{"encoder_arch": "ecapa_tdnn", "model": "contrastive audio-text model", "dataset": "read English sentences (LibriTTS-R)", "train_examples": 15625, "n_mels": 80, "hop_length": 160, "input": "log_mel", "spec_augment": true, "win_length": 512, "tokenizer": "word", "vocab_size": 8027, "loss": "softmax", "embed_dim": 128, "encoder_norm": "groupnorm", "encoder_activation": "hardswish", "encoder_weight_standardization": false, "encoder_depths": [12], "encoder_kernel_size": 3, "encoder_stem": "single", "encoder_widths": [192], "text_encoder_causal": true, "text_encoder_width": 128, "text_encoder_layers": 8, "text_encoder_norm": "layernorm", "text_encoder_norm_position": "pre", "text_encoder_activation": "silu", "text_encoder_mlp_ratio": 4, "text_encoder_head_dim": 48, "text_encoder_fused_qkv": false, "text_encoder_bias": "all", "text_encoder_qk_norm": false, "text_encoder_parallel_block": false, "text_encoder_inner_norm": false, "text_encoder_positions": "rope", "init": "lecun_normal", "residual_init": "zero_last", "optimizer": "adamw", "lr": 0.0015, "beta1": 0.9, "beta2": 0.999, "eps": 1e-08, "grad_clip": 1.0, "ema_decay": 0.99, "steps": 5700, "batch_size": 128, "epochs": 46.7, "lr_schedule": "poly", "final_lr_fraction": 0.05, "warmup_steps": 570, "weight_decay": 0.0}
Rows from block 4 of the text encoder, named by matrix and row number. Each number is 128 + 24 x the weight over its row's rms, rounded and kept within 0 to 255. All counts start at 0. Numbers have three digits each. After the name is the row's rms in percent of the matrix's.
# fc2: MLP down (text_encoder.blocks.4.mlp.fc2.weight, 128x512), inputs 0-255
fc2.0 090:129131118121134136121111184123141114114140135135150166129147096116162147115145112109137134124142111170134103127118202120122129123133116118152108183117165115135161126120133163126108038131125107122137081092165137144135110124121167142121115121107120127114127223172133141127142135075119129107133109166112145126121131111124125145106124166128134135120117109142145108121121116119161126120090130136121112118104121163112100176144129215107142121213121100118171131126165134132096152137126096025145109126117113133147125171128119058118108141123154129092077086151165128125121108118124124102125093133126115084134098129124140122128126122133167144116161129131118133090140164115118035127147143131143136126112122127115124130116126140159150132149132173123127107161255158115119157135122143
fc2.1 107:132127059122127121135174117135110136089132112113120097132117139140084116112120137128098112139070136152130051136133120066119124129115128138104096076086098132129108112135123129122085099097126051133115102182114125151124117136138144122128110134072133121136107105094132126120127115122125139076104139093099064144110128127152142128087131142122125120129136119136141131143126119137092123127103097134134082138114131126136115128134131093070111120088110075130116132120109085131144122129119132093120101138115131129109138107119136147081121143124121125054193062100099139132130135124140133119132174118035118069123099122129130119132133101127103111129075120131129121042114099136125141121128117136108130126132127143195110171133126130088085134125109098126130179114111137114134117122120122
fc2.2 082:117124090134118117124110231131132124171124130169108129116139121127129135124142104119205146133244127120132164128138201162135127119138119126134120139191125111115121113129128134135114158140130162128179148119125129133136124126123118121123093121169126146122138178117109120121122168110122152167104163123136196123123122113105123133064123163159148114132108119128123122113148133118123134110095160136127197132132119116123106121135114155142112130171115213120189124130124134130131148119135128124145134124127128114141114127125129122158133109133133124181079136145130130130130119127121121097136121120255141163135166135134134158133131120141124159125116141126123115140134121125116155140097095129177122128134114145115111136128125132161135120122066119119121098158131157122125128123117128
fc2.3 064:136133182136131135138160141137140124143128143094167099145135142116098120137117116143077068134136121128120119122135166143129125148124131128127125155155108136128134126129126119132136181121126126132126158136084145142118148124132172127134144121114124136134175133091102138141117118127123145175134103097133162114134127115157132130105127066129137138139109105141123132108123147135099128129143126117137137143146145084096136178102133141177150118115160164136138129136103160119106144126139154082123138114139123145122127100127133163213116147146139107195183127121118116132128138120113127115127152134100141188137120147117133119144143174125102147125092115136131122177162091136129173100118103113114135132127140123180137153120131109172128140112110088137123177070000146124131141118120144
fc2.59 092:137141140125156107126089210131137126128136152131156113109137093146122107115167122106117107137095137155127127124128173108109104149152097149122194085090114088147134096100128131135139104143124108122101109113106124110154153130107121136124104123112125119103118111114114122154123093124101155096153103119141138108135139117110116117168103103096087126135107103126141122110157138110113138129133091118147081110114143116124080153151131104131085110121105092137139118150115135138111142129126112089139117132140152113134140120128112159135131161135093131110095094173119102134132126107079107087140105117000202115123110151140149105152137146131122164118122140143118140133125109180113115095134134132105118132142123114128139143127115141176144121145168112142134151130124125138076133133099117
fc2.60 114:123128181110138134119091164129128125129129153149122121122143126126115129132109138125198170121157118103113190123133126199143131133150121114129133145133128091132139145127118111122146104110128131127167107124130107131137128129123081123122107123119125124120155144124118138109124171130113173200132127127130132094124132099120105120155111166143146095115113173129115125142134114120128123114147161120126198128163129122111117013158126118113102113177081173118155128135125148133151114134142119175126150114128123119141125136120128141141114128129127116168113122109127113120124117132101101115142094117222120181129177141120139143137130172122131133129129123126112117150145132132137139118156109120185131133122127151092145111122118126121156127113120133128114098160113090117103135128118127
fc2.61 123:120122147130133142131099136127139123156125117150108127112125110142146125130146104110171151134171123131127198132122143186119129133131140117127110185145131098132129109134123135131123123139130163125164135096127131083120138130120153129128053129136127130125149178135118120116128160092124097188116103130135162125122129122112102106091130142138162104116099115128114134081133131133133128121129165120126187127147119119124101137122135180147132119162100194125120128130129144124046140129134092152130165122115130122108125130131112090141134133113112129175046150140129123109124133135101122109145056136254129171129176122122133129138124146121132113120143129128126128177160129125127099115102111130162125143128112169083127108125126129147154137137126130132138103129186143125125122130130125
fc2.62 093:147152050121147134119149117105143151133149150149114143119132140121154135139124166129138123099096126122123121122137080124121138145135129125134109175144146131129154161120130109107058137105137174131129142085133097191129143141123103137140187125158131105128078124155143144138130114170114140128083164152148110097132136117125153125195129122133124160121140147119117136181121112122151129138174131103125136130104128112120154082125138159120097110122182146144113131132134086130193079141156159193102141131156123143159106146120109159082139067101125129124148154099130118125140130132166120199114160136214154127117126137115098123128130092132143163133154115137135140080136146134153129135138185119128129134124117125057152085129124138094137129130189145133126111103146060143132143135122137
fc2.63 114:136134122098133146117138065120147114070145161124091073110135137136125129143135147138153070128061129120138174131128051158133133140131131124105107144126083099163152118128116126122132121122127109128146126156093136138126158145132113132126171123106128093120121107106133143137121128173118128169125133076130088107133122128142145105155126138152139141125118096136151141124146105129083129125146157130135158138131130108109095181130130143112088114088119143130059138142086117137160100132136149157087166128138125126079125082121118124094127124130120138152231117113086126117129130119134120133134185129177154166125164139124124139157133139126088097128106113114144139122161081135134132110152189140170131136126124148145159173127130130099095131121163079138127205115192128116119133129124128
fc2.64 113:130128068129125118132131137131122122130132118131101071131122130131107112121130144131109155135128133124128064131130126053137121125117123144094124091094073115113115134121121136125094136129124076128086134160087129127142127122131068115124130135096128123122090124083128146125135086150125151057120130068111123145123130131137130131147125125121111133131099121126148127113135140122085120141105086140131055133106141102130127149149132110129121128099113051129128132132082086128144127122115133191119098134114144132083139064116127126089128126140131131059141116133086135134139124115122126122134145117024123067127085134124135142128132099123075096133087140122128121053096070137127152108123142146080118119147142116180115146135128127116093124126141069135131156134150117114121126128125108
fc2.65 082:125123100125101147152039107135128106100126143146107082141126137119123122104128125123187155134160136121130166130131106161126125123122138116108079191129095131106124158143110157125114100128128123131170110152098150085120140133132102101124092134118128126120093208113135122107116142102124137163107119086165124113125119129144106131126121190141145086123091122131120153114135112142096107105186158128133146138134150102128120175144123203117117120165065139117101130131090125118087145123123108151103145126115103110105121099124126112077122087140108114150134175126086125107129145132126123121132083108221119160138179141113118136145139105136095116119114114120133118141134096129136134115125148126183133128131140155129110160128131121107144137121192096126112161162255106115134105114127111
fc2.66 118:123134148115147137119032158106136120111124144116104098081141094135117121106106115137120135128174117081134130124125165138112128156153099121120122079079093032138160111108127132126160067136126084121122081127105111094135147121102066145117119126076124113096139147086111130129126132125104106126142101087131139107122139105078121112073117135109137116108077153126085120079150110116094131101132126110122140104135103108116044072142132107162100104155137121120140125131106162136088141128149109147137110125140139105090113094118124134133126102111096133139102117126097097113127105135091111105142088118126140134121122138131136123133127147114093085124103141105126140125131090132118104090070115123137129141124116138101150105113112142151149120140076095133120107123163092135075155153112129
fc2.67 127:124132212126137131117071141126131128148133138122142107123126138136122119126119129145138083127175127124123180126133136216119130146140135132140143078132108151138142132135129110125159068151132116125160102137115129145119148128133193144129166124150132123139163076125134123135121165140133106189136138113164163110143131129127149125139132112135128133126167122135105141144134112136122139126183156124126180123168122116127148119106133075172121123050140232143133130125108189133148141131132155075131146123150124120126123104123144150167129153133121135225173177119115121138130160135128133132127183134198154182122169130137120135127139160129110132137117122132130147222137102144126133124118140122152126131126119127128151132124129123151151127137121101129125150110068153141127135134125146
fc2.68 117:129126100128139138128194103121125134117132118095134123139122136132116127131142123142072109134092127155127072128126116052124135134125144127126143045111122131146137127133127110123123146135129110128078164145121122162113127134126134136130135128116128131144087049116134125127133065144125114069116147122120097137124128125132139123124128091106097115123146112140171136131118134130123130131141080124129050118102126119116138125124125052111147130057135069132116130123127097131167131133133136089144105127132122126125136123129135169090136112133132129062178131144125123127123137129124129120130184143011128075124085127117132117130127087123123123124126126140124132084087125125130141130102111123076136139121121103151134139126128116117131135131109124140134147082061141131133127135133131
fc2.69 113:121132158131129129126136170146120128181120134136129098139125127147104125117129132136172147123209133115120213127138125219129115130126121135135162159135107154147128126126131107139143168158124142127156130163108117118143150120129134133133124129139129131120166147105116110121131190138128121204113137105153195139140136148126126137161136140148148133131150160122128141131137121138112137139158179132132205130165137098142159096131128132176136140152118202128148128137105131127135135133129149180128153125136138135109140108127129148152136162141132128173183186136112144131122144125108141115139151136227145205122173127126140126130130151130111120119115137147125137167139104140128161117130124128153125125125120143154137162134138122145136139145101105139134181132098139132118109122125132
fc2.98 107:121123128132148121112143080129117138126138105118152150121122141138156121125132118131142175136080132142105177124125076216136140135141138140164130045137156095142130118128142108128121124129131149127135125099155064076117143120122124130129142124143132146171163021165132126143148156178135105190107116161145095142148121120117118123200133108115133131150153196133138130131133130124154135156153168122128192100149123155136106075130139039129128134109170160143060131129148110121113106134118139161115136121118129120124139152141141117095129131138127122154107138148148120154128131142107119130126108151219129159114137127149127102119145158122154110144165105132117134110137157150125092151105145119135131138132101125086130088133133117119166121132129156116137132107120141152117134131112158
fc2.99 057:131128125134108130140166146152139123109109128121153126152126127124116162141113144141105184118131132124128077121130149077142132130120146109113129067113122139115095160143128133133145117099121115133105108164152114145140068143130091099137141128111123128134122143116135121104123123167127195096145138124104083140110133125149140138189120141109125133125143235132131119159145146152129132116131094124131109166150143148138148075143127123052154146234111115113142119148135129124176115129138142147129135130117143138162138126142111181124142137141133112104142068107122151108116116130124126153153173119075105108134119126135144124112125125134128127111120135135116101124120133095141134149119120128112134129126139149139109113128128116095124136105135141127132110120125104115151071109131137
fc2.100 116:118127196113136129125118132141143119136129139110126078143132128136109139130114116138121112127174132141136178130124126161136135141138128131120134037140068189146145134129126121133166063162127086130154088122096133121136162119128138138125139128125133121127185083088133132133123169121127146161159134070137145118138128151133132140147129108136140135137161133130113138192142118130093134133160162141121173129157133122133159149121138075158112135051132234130115128126079202141131143126134125126128154123134150124094127073124142128174132164140136140219131162105089133131133145122122138123122100127193171186135151129133142160119132160117080110132093140139132149184143064150125135122159147138148129125131133132135147131132130131163113115126149063134125144105106133134134137135130122
fc2.101 085:132136064136149136126188098144120149142128113125118139156115132146128128135141125125080100111094134167127090133129086052114135141110129136155123138167134211147143146129125142125091138153133153130120157085129143139133148121134167156137158139161136119141087121127140133160139066125135123079127170135176144141150120137129139158111158071100102149135173097120146134202136123142133141134146098126117068128101114124155186181076149146125107132104165110150112155125134098129160135130132133081134154138138141138144125134119131117080143157110138139118103192129129140132138167130189140169107118150156153096106122121135106103128133085127132164132131139143140155131131135121137090155118156139099135140135113114082162101120141160109120122140200135133131091083140142140133137133138131
fc2.102 109:126130106122138099118121058126125142067139122135110153103125113122128123137094133107118174118025130117138111129123065110104130119132125128142155197114150060133122140124124101111125137100129132129110133179142171128127101134121119145129147129125131095134098146157098135122129120146128189103135123155132046126100123124117115112156135145104114115138129141120130133176111120113156129130172121125128087132138123133142146111142137175100110127234143054139064126122145115118178114136112132135101138122122116125167114149127115141099131123095119128073146102103148117136137143124105125111117136137042129108123136118133115108126122129133150175120163114137138144112119157133129146121197134132128116128137105108178125131130120145105164128147165159114134140143127091143117146141110146
fc2.103 089:119122213131126119115097153135115124156127119111129136148122134130109113143114111122130140121173140128121159127131163188122130115124126133131149000130125158132118116123130121122164088152124071132154098061135108121133140123125158133131099129116131130136179078113121128119130147132137165179152125122115151149134118144123118137164136119126134140158158172117089132148131129133132123145126156125129192116142130147148152081128130013143115140069149195135140139130135172117109134123124118130147127120120133126147131115119134116173141137135124127201083130142124128144140134122124133107111076139174138184123125133142120139123143168131128136148104128130149140207150124140135118135115107128150129128146112127081145069142132129167108118116111125129128069117065127148121123130118133
fc2.104 102:126126198122138130116175117137127124098129120108144131124130130148114132135108123141128066125110125122133176132128122194124131129131125133131121079147134134149135071130132103134174156118127116130168134114144120152120126123131162145125163125117126124134194082123123120127116186139131117201147136127114109135137131130131144129120135128157148145116131118132129123142138131123133136123105162135129210129156114144122112089097121073116133128089159203125130125129136172132156115125133145062136148126140137121113124131132129140187135176129123127192171079092137126124116118136137128126138171130207123190121151126141136117128125172116131103128116132116128129192166136125121121141125114131171122141127116141099139104123126140135107126128064134124126117115029149133132131130133145
fc2.105 072:142128088110123131114220037132118138130132114116102152113112153138141128143125149157127137119034133131112110122139024099134154139127140147126101206152155099138107145125106133110118255100126163132130219149138112140126132138137112116130149132127133125166116183139113139121144117183123132138129137146118034116122117112134114106136131156141126134156079161120174145115131114156141142149129122117131117139123138116146122127124127186102082129176156107137045150140148104105163071128126143186128135119138141128122130145122124174099145121128138119119176131091137135132150145137139120149114161132107149138111128129131088129123151134127147118143144110145129136072135153130148115132137143119139146143138107140116110121149124123093102107098143150119126148124201064136136105117098124
fc2.106 089:134153176112116141136110208102136127128120176133142124134134132134137125126144157143117081134149108171133117117137204072130123158152120116128150205109126123136145131117123170124140062120133116118110076152138143169133131146132161126127142116115137122107100196146137127156117103142097132107123135130152188089151136119147164120108124117153125142089103076124167104103141114143122144114128097126133087137158138139121131147137133187099124105120119155116220142133133123151164161134141170125158084142157135126141096137133115144138136103112108143087185094148134108119125118132168120132144201115084137124119109156113138149153130118119138164123128124107123127159121124144129129117177148131113116138110173138111129181133127120155148129130120133135117150123144160119115146130131124
fc2.107 072:129128113133134118127056106131103125110131111085132120142107124127114114130123133131070128125160141107143082125122153049104151103129130137118179179123122152085116131129118111116138152097124139129098124106134129117119117129122098112128142138144129120149089188115117114110129074139128157080132112122113150165111124128122130130129124095085103108140145161135058137166101105102126115126133075125118055116104112121144165080120127190134130127227152074130156117109121131118149147119110127075152077126113139121142125120112118137136147079114108121123112155119118116127137138141127126159113118115093118119119094106141092097107141116115118141141114133118140143128105126133126102116145107119093128121146101098064109070129106138117117115136109126102122068086127080138126107132110119
fc2.108 117:129134081127125132126209134120154144186141145138132206099129118136170136140131126137156126112136113147140120122131137108115134136125142115158125187180205126144140137145124139131107186111133219125150173173178133159124141139140120139127159125194130131128102191189126139121120162148123118126098142208137155098117126138139148117105136183148125127115136147134156118145130127130193139111114129123130133147126125162119136137133133193118128123220127153122150122133200099134188109131142146100161138128140126137185106205148120160116129132110146127113159135129191131110126108127129122143139171128154138108137147130135104109159125105128201166121177122149136136094130212121135139145148128127151115137116139144148139160128126137137146139125144214133127140159197097134135139126137127
fc2.109 107:131119083115123139151149170124113137124121122130125038142118149126092115127163122132143125132140135155115137127130144137149123123124140152101127066064049125132111129133112152108107076126121056133140084159053137092130119133139154119123109134046131120152106122061125143125132131135127163131123109043110147126131122128139132122133120140119132102140141100126175128144127122140065112161130138137132139136130145074132115138145134077138123117130133087142149139126056069115109146125109120115104093140119139115076159064113144127058115156149127123069113149175054127134139150140137127114124130130167115113123122135122128129123145122124064092153076119128136121097137049142139103106072137139132135124135143135165134139140129115123095122111161036118118139147180183112136117130125119
fc2.110 074:130132208132132132126093149115131122175137118156107122125120136104106123122116135117204188129201126108116194126129135214139127128122128132147148080131122160109132155126134111126142129129130114123176142115119125119134133128143100121131115135117129135130151120104133136130137143141118151191127138119137185117132129122132108127139130163135123131136127160127082138130115116137123132148143163125126205125144128118125181099139140062148141127096123196138151132116124145126125126132120120170150116124124123133135131117137135101150114085125134133193100165116118120140140134114141123149112094127229125191118166128122110118112144139129118131142112119133122135213142126133131146137110123118168133115128122127113131089133134121130124126144086123120124108162058093129125142137126124
fc2.111 145:133136063114126126130193117123129132127140153112121102134132135132109136131129141148085104127093126143134058125133104047131131143135122126108121093126099140131146139124124130131101149119130114127094151192102151180134153131139089128126180128118129114122081110107134134135124092164118146061117149095129099124130130127144158127160125121130107143123133113132149129141142129132103137118135078130131059137098140113123141182134122119119115125114144090128115127129101094142195120126139151157128112136151131134109118096126125173085139127119132132079204123110104120127129125126153127152138203123058156067129090137122141147146130079121096122125102136142130131075099098138131172125129149124093127129123149107205130177127127127124098127124150096133127182116126117131129135127126126
fc2.112 096:130131153122148132127092083129124125092124140085135116129131129134126123144137125149055087123048127137116112126135076118118138140139129140115137078106116092165122116118122133117152078150124096130086109171113160123131146123120176145131135126112131112135133051129113131137130090156139094118134097114137075118141124126126122132183133058101114147122131080120165134104124131133120141137157115120132090127143134120135142174110141070157120129043147097137061136139120128120116132127131140161099133118156139137097124104114131144108142161124118133109209146140121128133135145129103133094124158138026164118119106133130115135131139158131121101131130120122137148128130108139138157087130154137096122145125125111179143184130124142140154122123180112154136208044109154126123141140124138
fc2.113 061:126134085130138134130129128116133135078136121082138149124129134120110122096141129135079082130085131157116086126134151064111130145131140130130115095104139109152134096131129117108106100126131088133101111141147140141117121148127190131132112118095126113148128088148128130140132101131118105078117137139127077126117137122122126116068130084104107118129144085137124126136105114137130123135124099121130081115131122140121101139112122101098136115095133066138110137118142108129158142143133138038118101129115097123150143145132134162106113144129119119065189094150139121149136149130112126104129204142000122110126096124129111133125129119153142132126129110155136136038098133134117156125168103118094140133124110109170126169138129112134140152140087141114125158070057181145117142135105147
fc2.114 086:129128130132120137132201208122135148197133123154115102122125125150115124140133109120155094136241123119135136134134194172130128120124130122124093206141115152146128114133130154129102140128129129131175142101106120134120148136127158122132125134122131130118147210096128124117125171106126090181108147109111216126121127128127143118055132151150134126125138077122127131149134127115109135129092146113134175130130116105127131157109118206116119129147138232129212122131110135123113140130138104075153136135136141130131116115122121128166129162104137128174076146116115125116122129137153132140126119130255136147136137127125113126142118120119109145127097142122131134128143112122133103134102110128145123130124127142092141127129125127148089137123103106133128088135179138138129120127131132
fc2.115 117:129126105145105125123090080138134108058121128096162180114143129099149147114080126125102140134093129079139106130122116089142115122125126122141103196152175113088126112125145121163132201111130169130113154146170124120124123116132044125128158120143121157106136182177126130136118120111130120109120125167138086124138128133133145137110124144132139127125094164130075116125126150111154117118118116143130111131124134186111089122132114205100164136202126107113085111126173144138125100127126133099108134130108114119143127177162130136128108092146124120121138054106163135116112091121128127139141127119114112122149118123129146098111107132131174115119160129111115098069118180117114109146197129126134124117131137126128118133127135118111157133133117187127118134125196080127141120115149128
fc2.116 104:131134030138143115127160155129123140118130129121145140134125137151138102125170138145108085121092139154129058119133143054116117118116122156128148083127144142134133114131129135130090152148124143129089134120145133113138133122133108120125165134137127123125085102144131134145135080180128149050124129150134126157134130140133138121161138095111103152134131123122149114136145120143142131135094092136121069140099132140153128142117132104109121122093153063135157141131143088133169126124124157072136098139134139129154134150129134160082130116130125132079157112171144139148150133122144134138127199121039126078120103125140119143138146096132146158142135136139139133061103144146126100136142145143084117131147134113117120146140125138127115131137156141125132136115118134125126133143128126
fc2.117 122:127121180124113102128116153135126113154125130174073103107121116120135131133148120114192124125168129136142185134125122227120125118122119126102109102125097140100119117117119141139136063116129100120176097099110117144138126123128131122129089130111130116116146107108148120113122177119138095183117150107105155141116129139124124131119125177153157140121111086121097131107137139113118134123113185137126212129126126120138111119141121093136100133053104192118120118137109139135104121119119099173132148139130133137083126099125118083122141126120124130177077128117112129129129123120148131125127092116255126150128160125125145129129123133121110078125118150131135128185158101123121137135084134138183115128138128152102105100122122137127091118130113100134137104168135125130125127130139117
fc2.118 107:140128122126118127129229049134121138086138125118113127140118147128126141145149154142104140136026135167127114124136045098152142131135134134120099126125126135136107109121133122130131175104130116135105160167122137185127130141134177119135162135110132138145115079132140121142132107172123143105124158126116048145140124131141150140199122108128114148154171138137136135123130150120119131158115104126139102133134131131134128146136114109075115143091143122134040117132128102125192094128123167239110117130133138139108140129139133165107144141136144125086236071124120134137128142139159129150134217128073147106139107130120132116130133111121128116132132121137130126124124127139145187157162149122103139127123130122173114160137131111077110122111124122127134173105097164150146114116116126
fc2.119 072:137132051124116132152145162113126129147116138167091127143124126125131147118126134128219133127170123124129142126138133127121135125141129131108091126167127183121135116122135144114093160113127157119184134137126111179142131140136093113130105129149132132126120146117153125129138163125113135158101183131094145143116139120134151140087111173165162146122108126130131125098133103117125148124064156143124193139123131118150121137137115138094114120106128183115148117116126092138147119131122124153131130141136137127119135134121135122111136096141123139139121101107129134129127110132168127156129149123255124159127156127125157138117125117139129113122124154113130133083151126127119124147113136120181129119118139182109125155135122125109079116114106127113127140159184098130140132120123121
fc2.120 098:130126111133110117117177149128125139157140109123131131141119159117115123141144167112123111129153145150119093126132138067139134132125133118125173113158142159129125123134128092124116232121134157138106193112136095170120156127124170124140114127171134136135115058133136117135122109154136197098117174144144140142145117142111120122133130108141111136143168158123115149148117130121144122140170112122137075117118137118126144081148097068140151144092149082147162120116128114123171123130133166186137091120133114126169128131145128154139151088134124129100151147149147121139130152129130132145116164135043147147136099130119110108114123111132133186135134111147139125111084132131143178138155116124086136123142106099113135129144134096127135127114095135145129150128000167144138102118132132
fc2.121 117:136136128103122118129072083128126112108134130149075058122125133117111123132112145138172114126099131103139185125135063181109129118115125125089108130118050110113128150130108134110129090127127076125147117141065131117136118141128098110133147130098129088129122118074121124110129130167129135172112118055134116130125134139123133124137127149146134138113097089128120140129121109139071126122141164131125150136116127065131134162138122125153103129057122122135082137119068108120128126124131141198101139128132130148060122042105123123109137094120131131150178152098073134136139142118123128141117151111170132159122154123128117118115133130132058069133083133119145130156148046124135156085084165133155126118129124126148119144127127135099091124132135047130132181142132100124131125136136119
fc2.122 082:127117149118138157116224128135140125178125152169121130130131127157148134165146127166180112123176111158143165122122137196110148138136136117135146144159135169165149170137120153138132171135126168127182151107135146128119131135142157132123169129172128115144142125142134125135126166161132155179133128139127182124126122130132132118146133152137142144124121143151180127126144122158141144107137159121119188147155120137113177095115136133187150124132132188119148141137129130132146131124150141106148157113163137136117105135119119140131151162118161126184086211109139142093132139133147144175139108126227133160122180124131128170157129178121134132120148129153138145191169130103139110131174146137171134140119136158060142085121122149157132135123135133132134084161131128114152119116155121
fc2.123 114:137138088123120135129155105132128136103116140110132106111125151128105136145124161163087098119091131107127077123141082073150133136135138135121134106106110109144128135132124127121121178127127122134099153170114108152127132127140087127134226124113132117136101095109127140135128095206131127091135135105126094105128127133132161125167138108134115167127131124127145123142147124135110140137128089123134075147123135113134122087123114095125122136093157078134107131130112107130209108130126191135115138130155136131119127116125138184106140165134124133073235103099114133142130125134129134147128222134074139082124111131136115129121142117130110111146111122130135125074117114129138161125155168126101130125132136118166153148134129119121098127114118111122126179100097100132142121126128142
fc2.124 093:134122117138098142122239065143129131096134117111124136131141131110151158169157145117102102127006129159148123129134049143155120096110138111116101157120138102119112104126133118153115215116130135134093169150139123110122111118138167127129137123110122134106138074156130150116120128175142099138119105145098052135137109154136112140213137107127123143145160122127157121101142163107144118133093121139140128149125138140113102134129103129098179148126144101123059111138138090123117095126126139202097113128106110144083127142151115121100119162147142124086181069137139158117116125115109125107124149130120108117151095124129127111129107133128141071139161121132128104082129143107135125127167156132101132106128136115157143171130139126082123132115154145133130178111139183127152118107159142
fc2.125 085:114121165132144128115000171127153079100149141141159119135124118118138124068103134122170162143196125066132161121098158152111125157141135138140141086125125124095135126128105113127158091135133122123130063077125108100115172120108118140116091113150120139128155115144123121134128142119124154155156110126156125100158130121122069143174109160129142117128101183123047141092123109127132119124208141134124165105146135126120116086148152082139136130126108143129126114104120173146092119130123125132119146101124108104130134120133138094139120091130121129153103134127130108144126123129068132105139082135131138177149149142126131138138130157113131140129128127114126144150121116148105096120134142109147142140138129133062108113113135118144177120144127126131116133162168111148107151130114133
fc2.126 087:140134084115125124125075132105123141125126136124104113113127138109123117116092150150125176117121127067124100129131115101130120126115116140116105162148111097106132131116123170107098217124122120124132161137109142132139123139131037113125168132092134095112122252095106153129136116164126166130114128106100129122103133126129164120080126158125141136115092171115093117152119103152108133139125138133124129134112126102148128132143137207128089115232142125129117142119113120125149117132125155146100136140137125134144126113109133166113111101116107138131181112110110121155136136114174122159118180112168114132100127136130115159121142122123108155141101137120134127092144115130121133114144177136142124121129131135168119146137124138125075119134107113119115166137224049115126145143109134
fc2.127 103:126123202145135122132103122130125121122131111154135157138113130126152130119135121110173121127144134121129216129123118213121134125123139137153136193154160164104113134138131127118158106136127158124166128110150145118140115125127158127133091134161130149133163156157131121127137162099136084204137122157145161142131127134124105144107127123141142124126133102128110142123114124125157123139136174135117204130158129141152148157110141169129141135123118205135133129109152170117073140126113112109143138122120137129137132156128132090169132118129121134201097154144153138131134142129127129126113089133233109206132175113130121123109133160140156138132153130121131137206160163133130112140138124129167129119131115146106119134129126139120152124136135161124131127133130122125143130138123135